A small autoregressive pixel model, trained from scratch.
Model: 4.33M parameters, 20-pixel images, arch transformer_decoder, width 256, layers 8, norm layernorm, activation gelu.
Training: 8300 steps, batches of 128.
Data: trained on aerial photos of the United States (SatlasPretrain), 203450 training examples.
Rows from block 4, named by matrix and row number. Rows with one number belong to one attention dimension. Each number is 128 + 32 x the weight over its row's rms, rounded and kept within 0 to 255. All counts start at 0. Numbers have three digits each. After the name is the row's rms in percent of the matrix's.
# q: attention query, key and value (stacked) (model.blocks.4.attn.qkv.weight, 768x256, the q third), inputs 0-255
# k: attention query, key and value (stacked) (model.blocks.4.attn.qkv.weight, 768x256, the k third), inputs 0-255
q.24 103:188154097097133128158107120148080138133136151179175041143160066142145114145150137152117129090183136153053126074126145193182194062141137152201172135081107127088076101133135133100120153053144119114115123135095094154127104137092138106108162075134140094093200062122094146141077176111137150123161149174125175094167182107070121155087147191134085109144155119134168114123153134148108173142110090144102163113199166145149134102104106118099122086150135150067158184107126144162142161098111132152139125119121174128132114148129124120130111121065120197145121025124151107143155087116101108118131154127137126139166179143145074178148092105198103121098128116134102165198057114140137153113097136124147070152084095179137115143182096168108142123176115102128125131151135132115153122122145189
k.24 087:127138141105162085147104106143128162073102139113205137125117112108139189130102154196192173100110168119194087151121124074098138170081161109140078155165176078132155115072097110127119131093137138129126129117123134086143128127124135106134115081182079107135099115097082142093159107172151170091118100163078123127122127102111164145172131128124203072137128118123146060143181137169168164094072150121096159109149115124106132067126124075078138129137078205124141146154105172046197108108125176095163064121149143118158115153127152132091132123095099191114079151104118148116117109218091153162121120131208167133151127155134106116155111159141169148131123084098141080185092102102131165140138149114141127149209142121120161199125106112105145102137132117153119115110158128050162118201081089
q.25 091:099142110103090166130137112154129201096098115167109050137139123099103152124101153164172126127196120139111145140104131155134194043171097158086148121125119093074090158138142117111039158084076071129122131135110170206074139154104100103116109032167054098105115147123160171117083095085133112073191105118153205099173109121095128152130128112155153169190141120123090132094154058113126162148149090143151138152160156084156124088093133134176191174108159171083116111104121112098109153144079107136156149061183134115122128141095148087139107132065126079115143074127154137161065159149121113127219162109156110109138132109139111057133154114143110141154073150151095134136117082138132153147158132073148073162152159134140104099123106153127132120141121137162113083145124106128149119146162136
k.25 089:127141127129131115115133077157088168134122144144157087152120177098101131151102166118168157153158152115104175117188084112184165100125158090058116034108171126092114114113119107149104143147178186077140137173136153159071111104143127139138111060129100093096100115153101098122129079149196148116166127105106137110146095144119114194175091146157081204134163134132144094152102092157151183128074124117150091175128132072105154088097128058108157119143106181167119103073103130100184155109117146117151140171194055077095175133050114139091155161063127122111176149143126151119134153136097081076153169116141092144140125134057125117079178157082137114144098122103111116132119107090126119107119127133124145191137155135126189101077084090167156036108077103147100173106165136129117142130144137
q.26 082:068109108164097168160087118145080193093113122132101178093119135100172106140135113156129114123164140115158194151141142164167121099155074167092144091116154163099127153107165110131122058133117114112115209135119189134118116119111161125087024032172108108123090093167177129141103124115177121095091108111112139131157198151125132234183064106114154169127134135148103165138128095189136123087095080155145100125116138090153074068144125131069179093128128194147084114123135103117135133124089126130179117113156173083088159090087135193110142124156108093134137157116106107196106127101174078104146172075127134113147164118121080192118117151111141141157078155116107156096132116142138157098185115107146061108117134117172138073116142170107149079158120137165129133107115121155100088127108154
k.26 091:117103124195128103112123110124171150134080109149097129132197135094082134131138136108146175156132129141158137063128104138170104141154134101060151104141139128187156131160134088093086167150175154129134144154150135149084151098107134131146140080131082132137076123137136125125165136104083116127111074106116135125164098080109107171140079114133094196125140058113089159171101082117101179131094098090162120133167135083141111099095202092141152132088147163159134114138119078167115096087134148107169146084195071088107154125054181155180134087165131136089163143153172144194129134166078139125176151106113067148103073053085110127095172144086148143138116180124080131111115113092136076058170096099075088192126115158079166092129097061154098124075110119206119157112157120105133165151129115
q.27 078:133168171127128122122165128145171142107124106100143154144169147072105053091104199138143171116156088137173131150114145113109178174131192055149076171152159124122133121121176149076117089164130139156157108098155137139062136122131100140198121156122152135137142082122118133168172158098154131107097145120127113159101090093164119126108190152132119073091110081143138066123098134072150115154186134088164124115144068076144192099165168099159092137153087155200117077123125092086078101177170082124128106092143120162124130150150105163169128085089101087115075195133138090132182194214111160120078122191118102159110136094185164090144122179126140131166148118104101117102131121114097174228118144080140151137166128103116138114149140110144103120116186137081136125072142105089135150137145106
k.27 073:128135112122154088123182168150084092188182094141087127162091099140141142130099078199169176133165099126100125107153122146087202142135138142100123139193157177141102155076103125155107180104174127113092083095172071132125163110181111138126111129120150117145146111164180145121143042147142156170125083162181159163105122162120120145094124157143091094122133115089082119153140067134115066149141120156158110148123115122133103142135088194143151094146108124176120089114190073145107102147138161090052178109096123199089144141135172103110161140141135043136123102137106093077102159077132127159149133145118131129173168116163141094141100140163115115106195063114169149161077181096088104185124114143165095076122175137142092158120137074186109103139129151062121154123137141070071115100156162
q.28 081:183148150119153143172136166086089159124111119115183136083125106170126137128143153117125081145069194131139095115133187153100071139163100101128122125111159105104157149078161192134136058121112095097135134159176178088152131136082143102180149151155129091118129115068121116141108163086125104110122069162118084154096167072126084136144095103160177107156091063078110124117117168095115106169145129151069101131128168178114113060102077111139114106157150160102193130183125160112160130101066114206165124145062142093151130148136147136108159094086090172064132109085089194107176110065161103166059161103115127111126185152104103119138158105129120108150111122095165132135128085139157165140126125148136167152127127122196134152168163153125124131194197102136168124121078085111147154166189086
k.28 083:102117118147125077119143116115131109096122149136157162056192098133131128091139102102126131137148147098118082133144104152097015135167058168178140160111090128143082113161160149096099153105053121171128141153120036069145182166144124129192192158115102181143161085091151133105141197090141087154129110136133062153176106125102173168118099114120134143103104093125210081104130126174150085126128149114110161093096149085179110127090104154157159110145086189119153178190096123078146157139150183117168149082112113094152165126085109156145149145184109142087154163082103134119182149128110170167133083132123158172151150142113087094074147122103160098081152141140103155077146165162174167109098144139065121154125122166120132088109138116172136122135139155157095162121122123056140116150092118
q.29 105:119114161065128164164139165140112065140140131091159145155071112158112121132156137157144114098106125138118147110056094160115150110115171166190113100089180134117148084155088129108181108149163188130091119167110090109167095139146162124111196065118073121162133137092093154150094133097155113112152117102131161094130173139076068127131126113162128090166127163150101136157161109117099137185152103156090142102142159186046153119109107122161140150151171153078186150124172157169146145093055154170102132113103204103099107117145158108161123173086129182107116071188170147139100069087150090104115089083157148109121084150151128121144120080173064168137136076129129154154064133114129061145194138134193122106130103143169118172125092131116144149136113086109109100201110080186146143073149133
k.29 105:160136134135170139133137080145141150168132150121144147131115105141182124060081095105137108109120156102101054105097142161120175106107208193138150109138179129107090095164141151153145150173097186158101132069127097095104084152112164097159153114132150136138236110134083114112051131131144108156126172148204101114120084138140113084064156132161154162151113167153157116123170160096099177088091183132132204113081102133081193164108166068128103182106052119053121166098069157131134131124083133128113111115099119156115103181135080098183121095089154163117116126173144141143159122105109130082177110142157149134133172066171088128129152149102114109110176165126090136144148134140100115097160149153115114154149146071097067120063115111154143118140130105064093103132141104129133189110110132
q.30 094:138153135064145146181178116136094123135147092116152147073075083170165168133115173072092101135102177129145126056148101166134054122154139166129154138098167158155096119156174096127131046158142098133139127084158097108154084131128134157107177121149158073146102094128095125136063151126110086126129100139138166128138180154099118116157159095160179139175113088113139148126115097106087149153100128126109184173063133172112152115143127109155131052125136111048148250132154134172157162099048153110098082137149176115106160155122081125117137108098117155129119049107138095076150079050131094145088137133156090114168169190128123113128100084141114105116159126137125143153092086161116096087119069129161144149079130124162102145169123145122081114175171114106158094174152075136147147144127106
k.30 091:147167167084183109064103132122152098077103139117125148077129165124124123110082143105174107113144139105097027108115117216138095167131163133136177091139122135130166113189145099169140128156125141139177175090150119112132155154159140114163171165112127131180181147133117130132121202115151138126134132175139116164093149135121204100089123129205163124150108104110148171142178175166119156131127175139115132120089081144120159141176113103139140135070104185104152142161094086101079071094118096095160101053122130152135177166151096159178155131142139104143074080094152125155126102120103122153138084128112082150156170068146110128112127080089148094114120115136143106099171089137154105041175205120096143155152171154166132130073068112176089112116137135117117109136095147105102161179093035
q.31 083:115108112077149103113086102116132031114118116082092187133096108199132151138144132094140109053113117121135104112140138109116185216140128114097084154130166102141180115182112128148134157113143173141186107132122121161073196173150149145120104115098131125146108159105142192119124163101162115087070094054181148121092136157142135111154133136058113055110130153160132048171192115137092102149170128122129100121102148143138160062127144128154200124110119196148115144176103089085130116156127093103094117079220131155125106082165127101158163082106153160137116181102180086082079129183169144147113135162101172143132148142188166093136076128181142085138111137123127142112142100170076109147140122126098129125162171112078129154129131090149139118103175158123127116119192121137115128116090074
k.31 096:135169128072136132082113141105136090100158156125091124080117116092192073149133114141192115074163067114074121095100097135119147190131135069124184137115171211143093110155095092117115156169175102140152099114098123120107135180097086099098090119120144168168166146149208096117100162166094134146151118088186173107093189137128103110053118174158135102093136154185110113127157147148107141137140152167156203134148073138143186142184157095100173140131118106119157152139128127167148115134199136119122134122095133150095106176157101077137124106114111152157067065148126090135106096076171138108123224135156118123170136083190108088146051090106175136078153119146125188102109110122085110094172106082121122073124139095101110125120082119144124113163134112064105116126118142142170101128114152
q.32 072:079119121138164204183114112106113140057163067078147129127142124077092144092165075143163164124133151133058054147151153173089141088165145143196169121158093173108147210102128168127099149172135132135117154137146103136178119092110097174188110114098131150126089141152158085114111147094133106119106081115107106103157156136163164132093124120087104128129126119148104155136161089148096121151053090159111128099137130149141062142130131196185135108138105139124081133184069162122139157092113109099133095123121150148082135092130146081138104055159155104137156139203104157150154162058114141197149132111089152122167142123095144133140118109096087154167078162126115179122197102149140164134148155147138121164126074129108168092134147121124033114167101193183086113143093140157124095166085087
k.32 075:144159154146151143122161105103167133133067141159160166106146141109089120111116130193206129157149112092157090127101074133040078169121167167140137082139149094166108102119143112129133056129078210179108113130129093069129150089173137138162191144147083161113118165130132140121144143138112122115128092147128150119152048114121217144161131145148112110085098148122164118093131074159142140136104121107112123186123153106119115112136077157142084085163048170146158155137089113080117075097118132181150119082109157126134109081062151134144120134130087180110063123083115146120127151143121148191169079151166138106141062151171122111100138102095125150123147130091122108129157115138171151106112170156176068077073175186168137125131122100162053103143152109137100185159113136102183150159057119
q.33 060:162115126149139112211103128184089158149175167096150098129123133074201163166174180056092109148147176133127070126165132107169145150143147091084140105107107104109154156137160082133167114145112121137129085124086152100144087121097116098069133098143113093117101116159144087120128084152083144142153104187136180119117124133147052138172165143115175144164077156085129112115103060109145099069121115193130121113163087136068157116156164157144163129083097097082150135169128104137143171091098133138139041152172150117131167137116128183119158053108112118149135094121111147160121110099121106042110193128191108174099123140102113123154136119203116189134149151115085107163129114147197107089111107105159118116135136106172068097166078184200121130133142118174111141102098107099116184125108123
k.33 064:130152135129168134144114129144099141091099171175162145162126126144209105125075105103135132112175154107129115139120117124137122187123230107111139164102150138106139105125145103147097114107111157151124106109175158117092109129120137032122113115099157062165167119091038135110097144127135117129116127076128113143078148134124129089052106132172164112166129104086104078127122164128106190146119176135122106129126150184150184114138089064113153111120137192068118141119122164148105091136173142151106119124080150107124137161200138157095105143065141210111188138125100096069154093126172124114122140152174172120198155167161104081090194096129154074108126107156128135174089100188068154065134180076128156124160155116104160140122105146159184111110149084087144086128158152066078155111140102
q.34 075:106172169072144100058112104127156148121130089094084164125154101140149098178142116166188148123077088150161127114155147090073168110163087079086120096089187105132090131133137066083110111106201196106115086091129120097066124126109115170118131110205134175143135177132150140146156142173130124161156109098125111101183161135073142116120153176086107090101155132151120055131170121081120128138221108106154105097132114131170118125141188130096150166088096186140113061116130167096134145161141114101118154160166083185169117154121151086109152166107119096166119139168122146102096138190113171147112183064137114100103125061162110138070140167047140108159119089095099099138103170135103080132132115131117080093135161098050167144130104085152114085137148124088160143111129121125146110146131157
k.34 081:121190138173093102116146144086177086084133066105109178105101111094129127115103117157153140070145120137155170149179116116131175096150137100103108089156156152159114150104130086107143067184144137135162078146153097125112088154107104151102108107095148131118049161125173107153199081127130144098119107120136202132148167220079181119136142146106088147081137162144139094124120085031185119133133149096186105169133149090189148096126144137085175147157108143165188126092110074116114105156127116152101091186147178131131156089150153070089151157106126090161100159183125091118150173140124085165110190089174134117115073141177145111181105119140119110109139111117112156131144154079092117185146121093165146105135104128150076110109128064137146079132134129083089149091188126197100096090141119
q.35 088:101137139077122151192086122138160106082122169158094107119185127108100092102106180098127123135173101124048057140099138145145086079227114156138155138092057078143103145182144174138117124136136112144104184111136152148127133160118122113130060100111086138147116195119122137106070179077077090122125154104136066120186149144091170123130127146118160081198161179140125112163137068138110151134132125145104137080164105154108129080164157209197144147149135167124062163130105122156156183116134099071169098094163079081168128115172109135125129097219176126132116100107155098106152150113092154135101085102102144147143160171134137153146138134118111123136079144088113148143158080095191180110099112123081080135129145161147146118147125121146172099164135121183090105153098132116119121159068094
k.35 091:120143123150187099125129166147129098127064144149075188100136136099179137119089138072231081118174120091144088122136122137145070154200115087134183091088115141142119125166133072143184085132147087149101117135144152110151124144139131127109086113145089110199065137069118187127109211114125108093115057169154099169100119198104146103132120125153162124119148109080140096111145130175128148106075163143160156160097118186152140095118106109142169092088120177096145173156154172139105106085150155124171065154143117109150123148106122162089150113120132159132084119116129125086096159119140095213162154144142149121154109115095105104160147091154115151094088118111153141125129073156111162090077168088100130130143145111151119161198145161145129059148137111166111183178134122104186135169043077
q.36 101:108133126141096037047116119089152200095120144125159158054157161136063187139091129152147112151144144162173150122149138062180066095166026105080123142118111167138141136161200107116146107095141097123118125127143171107129136115123094181146123124128145136157131122139151119113166152139129097141121104146139084162175103188087176125149139142135153136173144137113127104112084152164160096119185157124137139113072121066158079162133133099113122096062137156188133097139156092104104124184153097125154164178149084130153131158139117164070182155160079113111079111118168139130121163238120097135114159104124131099122106071073088153136133128092148067134147088125118100081115141183107101139143086098110130162126159191117171145131097102075149121060081081142155153145141149092143111150128095
k.36 097:137127107120118107130112177094170105138158120147079133163106102078137112150153166124112079096162081133141131091158158130115107151180051134062166165097122125133128127161151182175136118126110078107170109132104120191114182101159089142126049166113185091127070154129182144129167166109075117154148074133097126141102137148170132117159074155074079137102101071067123147122157096109145107184190057123184077136114095114137081099121099232132132099147180135172125112161155045076069117146128106163114150141140124131117160156184168143110138116198072095139143139126149140108175155095136137178082192152078128161117117140136149116187127067150127128104127136128140146083143117134147101157117120125101148109086130146144112101208182133144072130129155117186101113086115118148114103109154141
q.37 086:147133162127120165192092185192118129162149149139141089199110093122212076172102118164116102096125167124109110104100154111087156120134141172167135126115096067139169095148106162121144093088125134121087110181094085172120115123133184094162139149121111162095214077132109119115107162137139133133182118163158091102067085106130124114102148124135119145152116149119189123108104132105117142097129123171072166093148144215083122112113103130100071145189180038084106130137117157116157105096134137171080108073094138168110131104094143189129140107143139202109139155091065158102154083097117137118084120140153090088096144167144124112088102085158102135106177098173078135170105107159210145103130151159113147107086087151116113119186134180117104187162141151101127122144123099146074165075116115
k.37 085:113118101159105131119099114118127143104076143118203132116152119139094137117147179180130165089088157134112162201095130074132097102143132173110093210077129099142159118107151086143118165094129122174145193181072097137139128135130101125157130077123085101098148079095081148099113105090137122048165136120109091119157116089145136180137116120161153142101103136107135076132135112120151171077109182160082130140193154106140178132097151101105156136102136184103129149114099199115199162123138124111141100104162156109162130074069094132149133135069116145102163132077106155142113089200112155061169098144168128127115153202094082173129165178143091182139122136101091093166122134096156214090078095155106100101146100148078165150106081130122169175089120064151106120099148097092134162140106088
q.38 074:095132127101178178184121148104093060150159162175090092129129090147160087108110074175085134055143088116056117149138145082063138156156178134161120134118121081128170162136092173137124130180151206133071116121097123123144109140163118139132146135089119175158170163064122114134075130175094163156174081054180094130135157105129094089071123115107081135132137147124138109104176103141105119115155136078115112084209157166139177112135076141113109141169130112129093150116083152141097148123104118112102168121130162092125089144204118080143112119153164108079163080110158136146128121061084128147052110167087146171164113114183121176127085108105119095119140159144109175109058110155131158134154096132085083130169076151100118151150141077120159185156140152129130103137147142186109136125065112
k.38 071:073196120120191172131059102117109144081032132090099199172108119107152074141132106102160127085092157141133051139118176107151160153105125096183117061149178131112179122134177126139147139161137184097135119111128131161101127158140104120152149103118142116124143130165108111121079130091139142140129104142167156160141140113119159159127112161128158213140147063161131174118134123199126085055079175168132092100122108131058149081138137061072152108075068176072119115128105166101160191118129134089149085131161161099120101129100129113160128142137177165112143178156157120143180132080082141123121094096099127113177105062126168136156219133143073166117136151154122113167137082122163147119180117116156075134144097102087133132134099155130069138132090148148111135108128109126163165135122092
q.39 071:097126088105142078142068078120080103130109097197157081162105099119134085152158132122127153016138099133085085135137106139103136154089111102143189163099088152135204128135117186133157144116104164142117188185090111150145118136141102109167136146131156132088131036108077136130146191090072129095108082127146108141058139114138139147117174142087136105099103051150159096170151132205144112152137165112133136057162139116120143089081075127131112083111149131133150145233128178100069116130148151142113127095105163143125153097113166112133147091196151108108170160113130148161152092129113160107129126184072171139138159137116125166186122108108117089147081102146155175140048118116091166140114147089098149153122068087151119109143151091092148172114091134159142091142125168129100125093091114
k.39 072:121120113105174124105068056130100151164090107140146142149179147123098119194156151146154132115158127147124117139128051050131170105147133115144153092108143055208148123104111111065167180133147165105141113132100103087120146171198130121117117103144071120109146134169095113114181201125078131122138082105105130122144124113078136141107119115060096120097135107173207081155088099178138138124129074087122147105138130124146112146127169147143114105135101152154129158170068174113147136055167156139157168147170126080157110137125115123143101120185150086098145137058116097076175111076171192151099122125104085163154117049119175126119108072154116149135148146140124162132116081107110106163092167141125127085156103114162127115183115170081124122110136155200119146134134097105067075162039103
q.40 091:140135121135112169175062120126101095158066141148154063152129060160125140149145094137108166119141093136046118137102123135071180139096165188224185179116097076105117119125102202129177148161173152134091106099073062145126124188136108104133135162072109141153163140097103129133083142136080129137141134124166134110131119133121092118081118129096089110132138191172137105135143118149116125138136108094126110096210130196161164148137124146190153148190148100120111145105091160109214172143121159129091135078103136156080084119159159100179122114082170159107171102160095158084147088053104130132067092146112120159173159150160117112123111120143094118149141157158108163176096152123166206153112113152151143151097098149080114128161137162157148179130148167117134099128107117189130141120061112
k.40 080:139226101120172161116105097127114176101101148146159153165183135116111132103128122122175143145137138129132065146117113112174147121117154087171099092105190090137118125100129061130139141128142072143095171150127150105159083144121154143129118097210122151111111122114097160099125133148157135097174171144072141141200142094128154129116145111117186177117139184148136147159082093144164146069070177143066146098151129120061085135092177133117142161116100170089143149114131157096188179036153149100144114091185150103158132141094057142127078093130186207077113163133128138177119144127111148079158125101167128143085137136131149155087136195158115206146076142084112138164136050108127171112138135090139096149162103110103158100117138115084144089145090144181109162119121113143154170135059109
q.41 083:116127164175075141111151101059135142139116150148113075124135138182047113078109113127118173161142124115096174179086097154138118074137103138134110162155096150100102132121120135113087121138112206184100152070145139130153142125092160149107139147074151126117161158110151123122069095128120123157106147106153120139131097083170160090112137108112135161119163131146172133153134171133122129132167105063136152118091109099115147156127121106120163183101177116134138074045143123140147104105126150077089139131063100106126066104164100102156119202132161133131122141167124134128101099179088093121170079075123183118102153146132068188127148157080223098131145169176113101118135145111106118165143094120130065146102165168158150092081156026073203153139037077085122095110105155159154137109157161
k.41 105:110076143220076130136129139149098158135141141213090084138220185129008124095094182131127136156146120162156189164115128134186104078148086153117095105133069150119106149090132190101144110147087085073120163144156156181190158101103143190152093113087146113094087129147143152147127114095132113159104134111072118155186078172148131108139118120108096153141195110087141170161097131141170078079147124099154089126105130077100077121111131198163112143130134118119149084095120108137083129096126150090148133139155099073123136144104129124147092144146151132096136140152125168138143173124137084110149089082134144132083096137116104187140171138109115171173094175132118078102142147120145153163151103114117155204115077147182135060143214137112123175135123141167123131122124141103129160096112123
q.42 075:089093116136148131104162130075187105074113065122092144131150149161100156068101094178116171131101153162143117195154102132068091066163119108141136110133070195141138117124106126136141115170120127116114151120153113148114064114069160141162109094072172148145134150095159097141131090117133133151124113041161077178095129121080159085055093163080169098167192155199140138103134149122089073155147115104126093089093123140138135132095133166139171133132153100160135136122086147109060143095151183129132157139143159113146091161145140060108137185211163110100133145153169101098144102124104090120133094149090175121178108094151114146115163096045106092103132148119140122105151140173054186159140094182134115165141090115102120093098151056084127164119122181162138156130072121142129089125124108
k.42 075:085124081102098176144155162099097132159092142168106143152130144111076116083154096130154125131140106133134115159154105072115120149149101118108148070120118108125093136129129185138150089158107177085093128153096113186146166117137168208126123120108109132128092168193155145149147168103112171162141096110164126197151075140136175166154138132090073179032122103082123155079136124133073127148147115128160082181144114121140086173118094183156139185132077167126140124125121109100080131136037159165125129115148114115117124128065183113132122110171120105091182119164127141134101161117093085140115130112088117120099078097105136156116191081107077153146117207146128138090201118075185136168148136084122096140126128190207108140149160136146033148128154088182093139104165101108095162132169125
q.43 077:127152116087167051077091132074141136102048097127138167118127141096107077167153127124171099055069153105129145071155110041134094142091099107109149109127128159131172115099116099084170139097164126165140115172125121097069153108137062119154156158172159176172058060124105133129178141089116106117118111170124149155087147142117136127104169196138143096111122097131177060081153150140133096062162152136139091114134152109164095147098133117061155104096127184126138173186163104112130129139158144175153175150095130177148156176131091059109148171130063146145129117122134115135175148206106121126098163178161153146131102090156114152117135178181144079097155075103152090125088156145069106120135115097153123111162140132096109139133123101115105144051140134099111133129149138092186168097170147
k.43 089:115148116131162099099149148091196128116178061105173125139112136112116143133189106161075164090125085135146168095151140072128194173108091159111128154174162092151145156139148106097123144138139138149173097123078103114145136107111074151089115098130162129109101185108196168114205161134134107128187099108115133097141134106076144154136134137070066060049105147127143076121179136097124058163170074108164122097154140107187132129131143138097163095147115154211147101144138133074143094148199166177141185146165146159144107109128150081143140150109093086136108108180139117111154108166135120160102193147146140164154096082165102186106039103128203103130171147138121167103134192136123104184127114117160092077139099137137155121115127124100096102115151165130096065086147104137153105151129165
q.44 090:144131135073159223141166086177131084093133101130106164154085131092193142136116114141145130107058137166159125127163137156153129109150164093171115090135178107160154168103103126157064138175120133130123094114096135105184116112115183095125136097124111092151094137174165111169112066173155167115178104119115187110115209166171079115092180117131085189127090173139126185135137047100105108144050125197148111155156100134126156098144124123127129150123084105091134159204136060128115139129068092146119101109145187107173157131114124075148125132123121129155119147143150125156130111060140124118154197138126103175146115097157162094140135091167121145125125070110098142125176122082115082129174177139204104097164154064149137126123104137155072107182098143128102088095114103161079139104149157
k.44 097:110130157073168139142165140132094108144085135081177131175092129129161151097115114118136144142094137076138145112092115116144160147081181088141138139148160105082133057151127079125111176140150195120094127080164094093094086105119178089146205116075105131119180130144088112117089130169182162156160118141220178067111117139126102084116141167183133129179167141135153121111153140126122143090082144144132129154099093198084187132131128067125152150123125142131146168095108171127128091148098129128076093112109122170163100110108136131157108125050122120136108177131132162193145106129136122119134129122188137135198110097213188087108164126119137111132187119111142169171079177122087107106189141131150110092170161084101132170082093083157163113168104104044115102181145103108165142130187134
q.45 092:129128124176168061072121107074117103123115077152118179062142155181105130112100125130174091126078128151163165073129152086134046170157084064079105117102130144111145122150159079126181116163139130121144106120144219133164150171093090183114149118147143174158114115180153098163158073179142119166149141126073088192122123173117151117165112098133120122136122070121102162135160158126122059127191172112150141101133120082118074167101094099110123109078147092163169086152146078114111108117104165119176159210094117130183123182111093102108157160135156092133097135126128128105127164145121132118127140088179139102077128087098099180101154151075185138158127092066151097078124116089065078100136132110094140139179160112104106145094132102087166077139138082150179117123115131132168149132127147
k.45 093:151051130154111124131115135086100087138149142132087153077047086157179102146148094109100155129133081187064121081161159140129146173167105138102142160099096176127090099126168126120134130160089103144155101125093096162128097145142086156144125130136168126127135136178212092158138101079094131160100104079138129151151128136101090145102137156093133121126133065104140136125121094077096082151139136125172106108125085188125103109143107170116164070165184068137173097125162100158092163216126055141097097150087151171091132202147169091116161139201148155152149170131098145185205136096162124128110140122042135133122147115133145171204128092145088133128138151095102130076085150109113098132158091113096150117119105081064101104192138125132116166129112135102136090159091085180145158093152138
q.46 067:098100122119122077044144104118152153139152101125162211120114109144174137117059084099138131106177098125171183074108151111162079160191075153150127106124181155133128111142174072107147103070129140152143147118093161087133227105106134092114083172134145173130144107103156091098170127084138132159167113122153140162145132126124192131147142139139123164094090070123128107130115145103161122149156103113136130112141179145173207172169114083073165126102120120143119120149136061161119084138088106142132190129113125078185138145126132176084115111116146163135070112110171155092090127143123178162098170096151148118079120121099135095105160120189166102135182074117136121132096135169092129127095087092124166101117124184087166137136142138091135073005094119082166150145154159110121093128114171
k.46 072:138154139086128193132128109123098116133198088099103095127068099150163080167181196121109121105124104137136169090147128173148131141114082100099101161107183121135136118113095125145096128144142122126181117096114122129070103125146029103064160097181109095136120107183149091149084139137056172118152148117168115094126151135115115101068102172180119061171142101100153108137195115148063071145144103130166113110157111176159108114191128170104146060163119081135071161128142090123075198157081082119143153160098115144123174119141130158131159099180084085162123088111153146131143176115205144151110194143088081106130153108134170106210111121074108172083140161162106167116106122110130108176121131146140157144135110129130134138155121166104102152124109103140137058071154108158101100083124139
q.47 099:102123141132118082083128102095113131113119089138158191093139143167083151083082100133137112128094127131207167084146119073149072161152116082095098103130123141161087137136193066096158136130137108123135143088129183112075151165093118172131109116163176175134093138169174135141130112157105121126094176096104118142109127156106215098179140105176157128158098072105068166138154174138163089122174162120176085140092133069141088172111125129091128100102117143215131094112158124122103128147125109105175155179114124102204134177130072100123179172120100075170091143140152087144119152166122111106183140091164137096108089149090132166122143150068185087123120144043159095080089120118058092138137112123140173119173153100103136156092132139122142121087108128100192174138192143127154137151168144
k.47 087:124104101107089129079149206092092094135211107111068137096072077140131071145171089079042145103128084171138126134166140140103156132149120144090129137121151148104102120135133149097153085167130121116121108163121120155127157104116100156107062153115130172104116144168196119139112100136076168147117083148151109153122145164118111126094144107126096116110144096117090112098086114097092055150149129116143114119143119198123106153164115185113183143163154088207178042150153089174068110185137112153142166169073133136120140146136170102163188161160121109180164102180109125150158159100155123156115147090068080090089072122164137138184113107138142138130130144157161143082135148129128062180121091118117174124126116094119019128125172122120130159126177169123118099143139114152079097109160185
q.48 066:130120122131088166181124171164100113129171182083103163068150119137123078114124175101123143163097128119100138116152136143090136127145113137124111115101138125171129087167170141152186175157146137134091109124123115066179124166169078131103167137177143089184159142079129152142103195120122128091110121119080147150105176127101133079124114099087125128143119109123076155162112100153109099123174096170090169129139160168177137141127134155149118224078153129155104136074134122117146183068049139124148157095133116114098138100120121111106141152129140172074138122153193142135107111109146076102130068135119112135136104146098064124099125184128087183138088104127113066086173111061183179130142091090118113195096172149110113179130143140092170116149125112132096123173046090162168226153071060
k.48 066:106173156144180101090109144122171173114119099071164158120174117130101142110120173131059110120082143110091085159093201109197130135096084145092118114115107139129140109152121132103169065107162099074150130154101164136112114147080087135149169137139165154140144144101105133061124178112139178140093139172116148138144181113065152082199110124133178142156102146160145070157150183161155125149108224135109163096085108089080172128173194098123092108110138136105123149115069144119143071102122134117219063137146148083155153126135093150090171097072117186138150114117146145147104122148158114172086065107154136115136144103149111107179134120088117099129065108111122132129088078177189124108122142125090231111102115134073168142131130128132153086109145142085165127175107114132156176144109123
q.49 102:173101081155132114116152156174132127105151135143146133120084154140152130115086175121150125134084195151241127102133184102163107174118128125041130119126153105129140137129132111158139107102055066105166127164105146115160130120133129156077136170202155125118100059168133127157154116168142143149136144148106115147104127090154089125161136117163124130103079127104085179085053136136124148121116184187076145128116144118072137139152096087114064097081113095056150136206166077125075087146091119142140143142144153135165160157104085140112139105131087125098114180055098141208093110084204124136089194168138105112088159158080117120094143139164111164117142097154130077083121131167114110085162135156122188093100115082151112122172120194146101154120151107126147125124111122096108172128194115
k.49 098:122106135095134148145120168113104085155147101098136078105089069169159116185192129091090126110104158133122070126115180101090168155057130138140135170080105145080166105096096153163127226124159115157119111172093100146167085100202089097127163172117191125121224084142061103054119112122076184132177151115099137121121145094126119134096108149140200089139125135147139149122113148149133175136143128174051133093149105170135177166139118082076150163125192104110127129129120139103157155134100123137046114115048119190087137116153133126085124105163123157110168132103125095115170094100125172115115110149111104138134174173131136142143052098196114102095146128146144121203078153139166100085139124131071152137109142113065107142135117140097153168100105142094098103148138152112117117130138127
q.50 097:162134133130125177153166161123087102110155106100125141121108145152141115090137112097144086142071159143160140067171115018167103162103203113161132065132139137136143077127181111100214107097147095121111114160128113150146108162152149145167197142171134156120143079169093102189101118137128138148165121175101117139136082136124103104158169060168109157164112155083105164080134138103162064132138142136140134122145154140125107122155084139113014170138113057055128172154131118106130131151097138141123168161128139118162162170038083108135133112121093097065138110108116174168160104121106137103112129104155059087103076169082157174100163150162127147112126062089149108112162152133117070106154153172163174094128127126107085170098084148118088164131106141124148110173140096143121160142175163
k.50 091:123094113135143153125130142141122166131147160074147068170069097167157119104158115095068097124077178130137147148086160102123158189093141141080099159095132091097160119151086150152133158079149114204088148126086118152109163151109089157142137117107104123070188120115103155051119141154130141163128193095118114100125096093124062149153129140128156065141145165126107139086121161130131144115162120132096143106125189189113146177149122060092108175132171066165130125106168185090153147196133193141081155135085121163115106135129199192125086137071128156144148137135078107167110095185151151082131097104145135131102156170129094191119093136150120125129163088112099156167071165174163128153135098189147167085188135154101150133109168132105202164070144115100143112090120085097123167124168132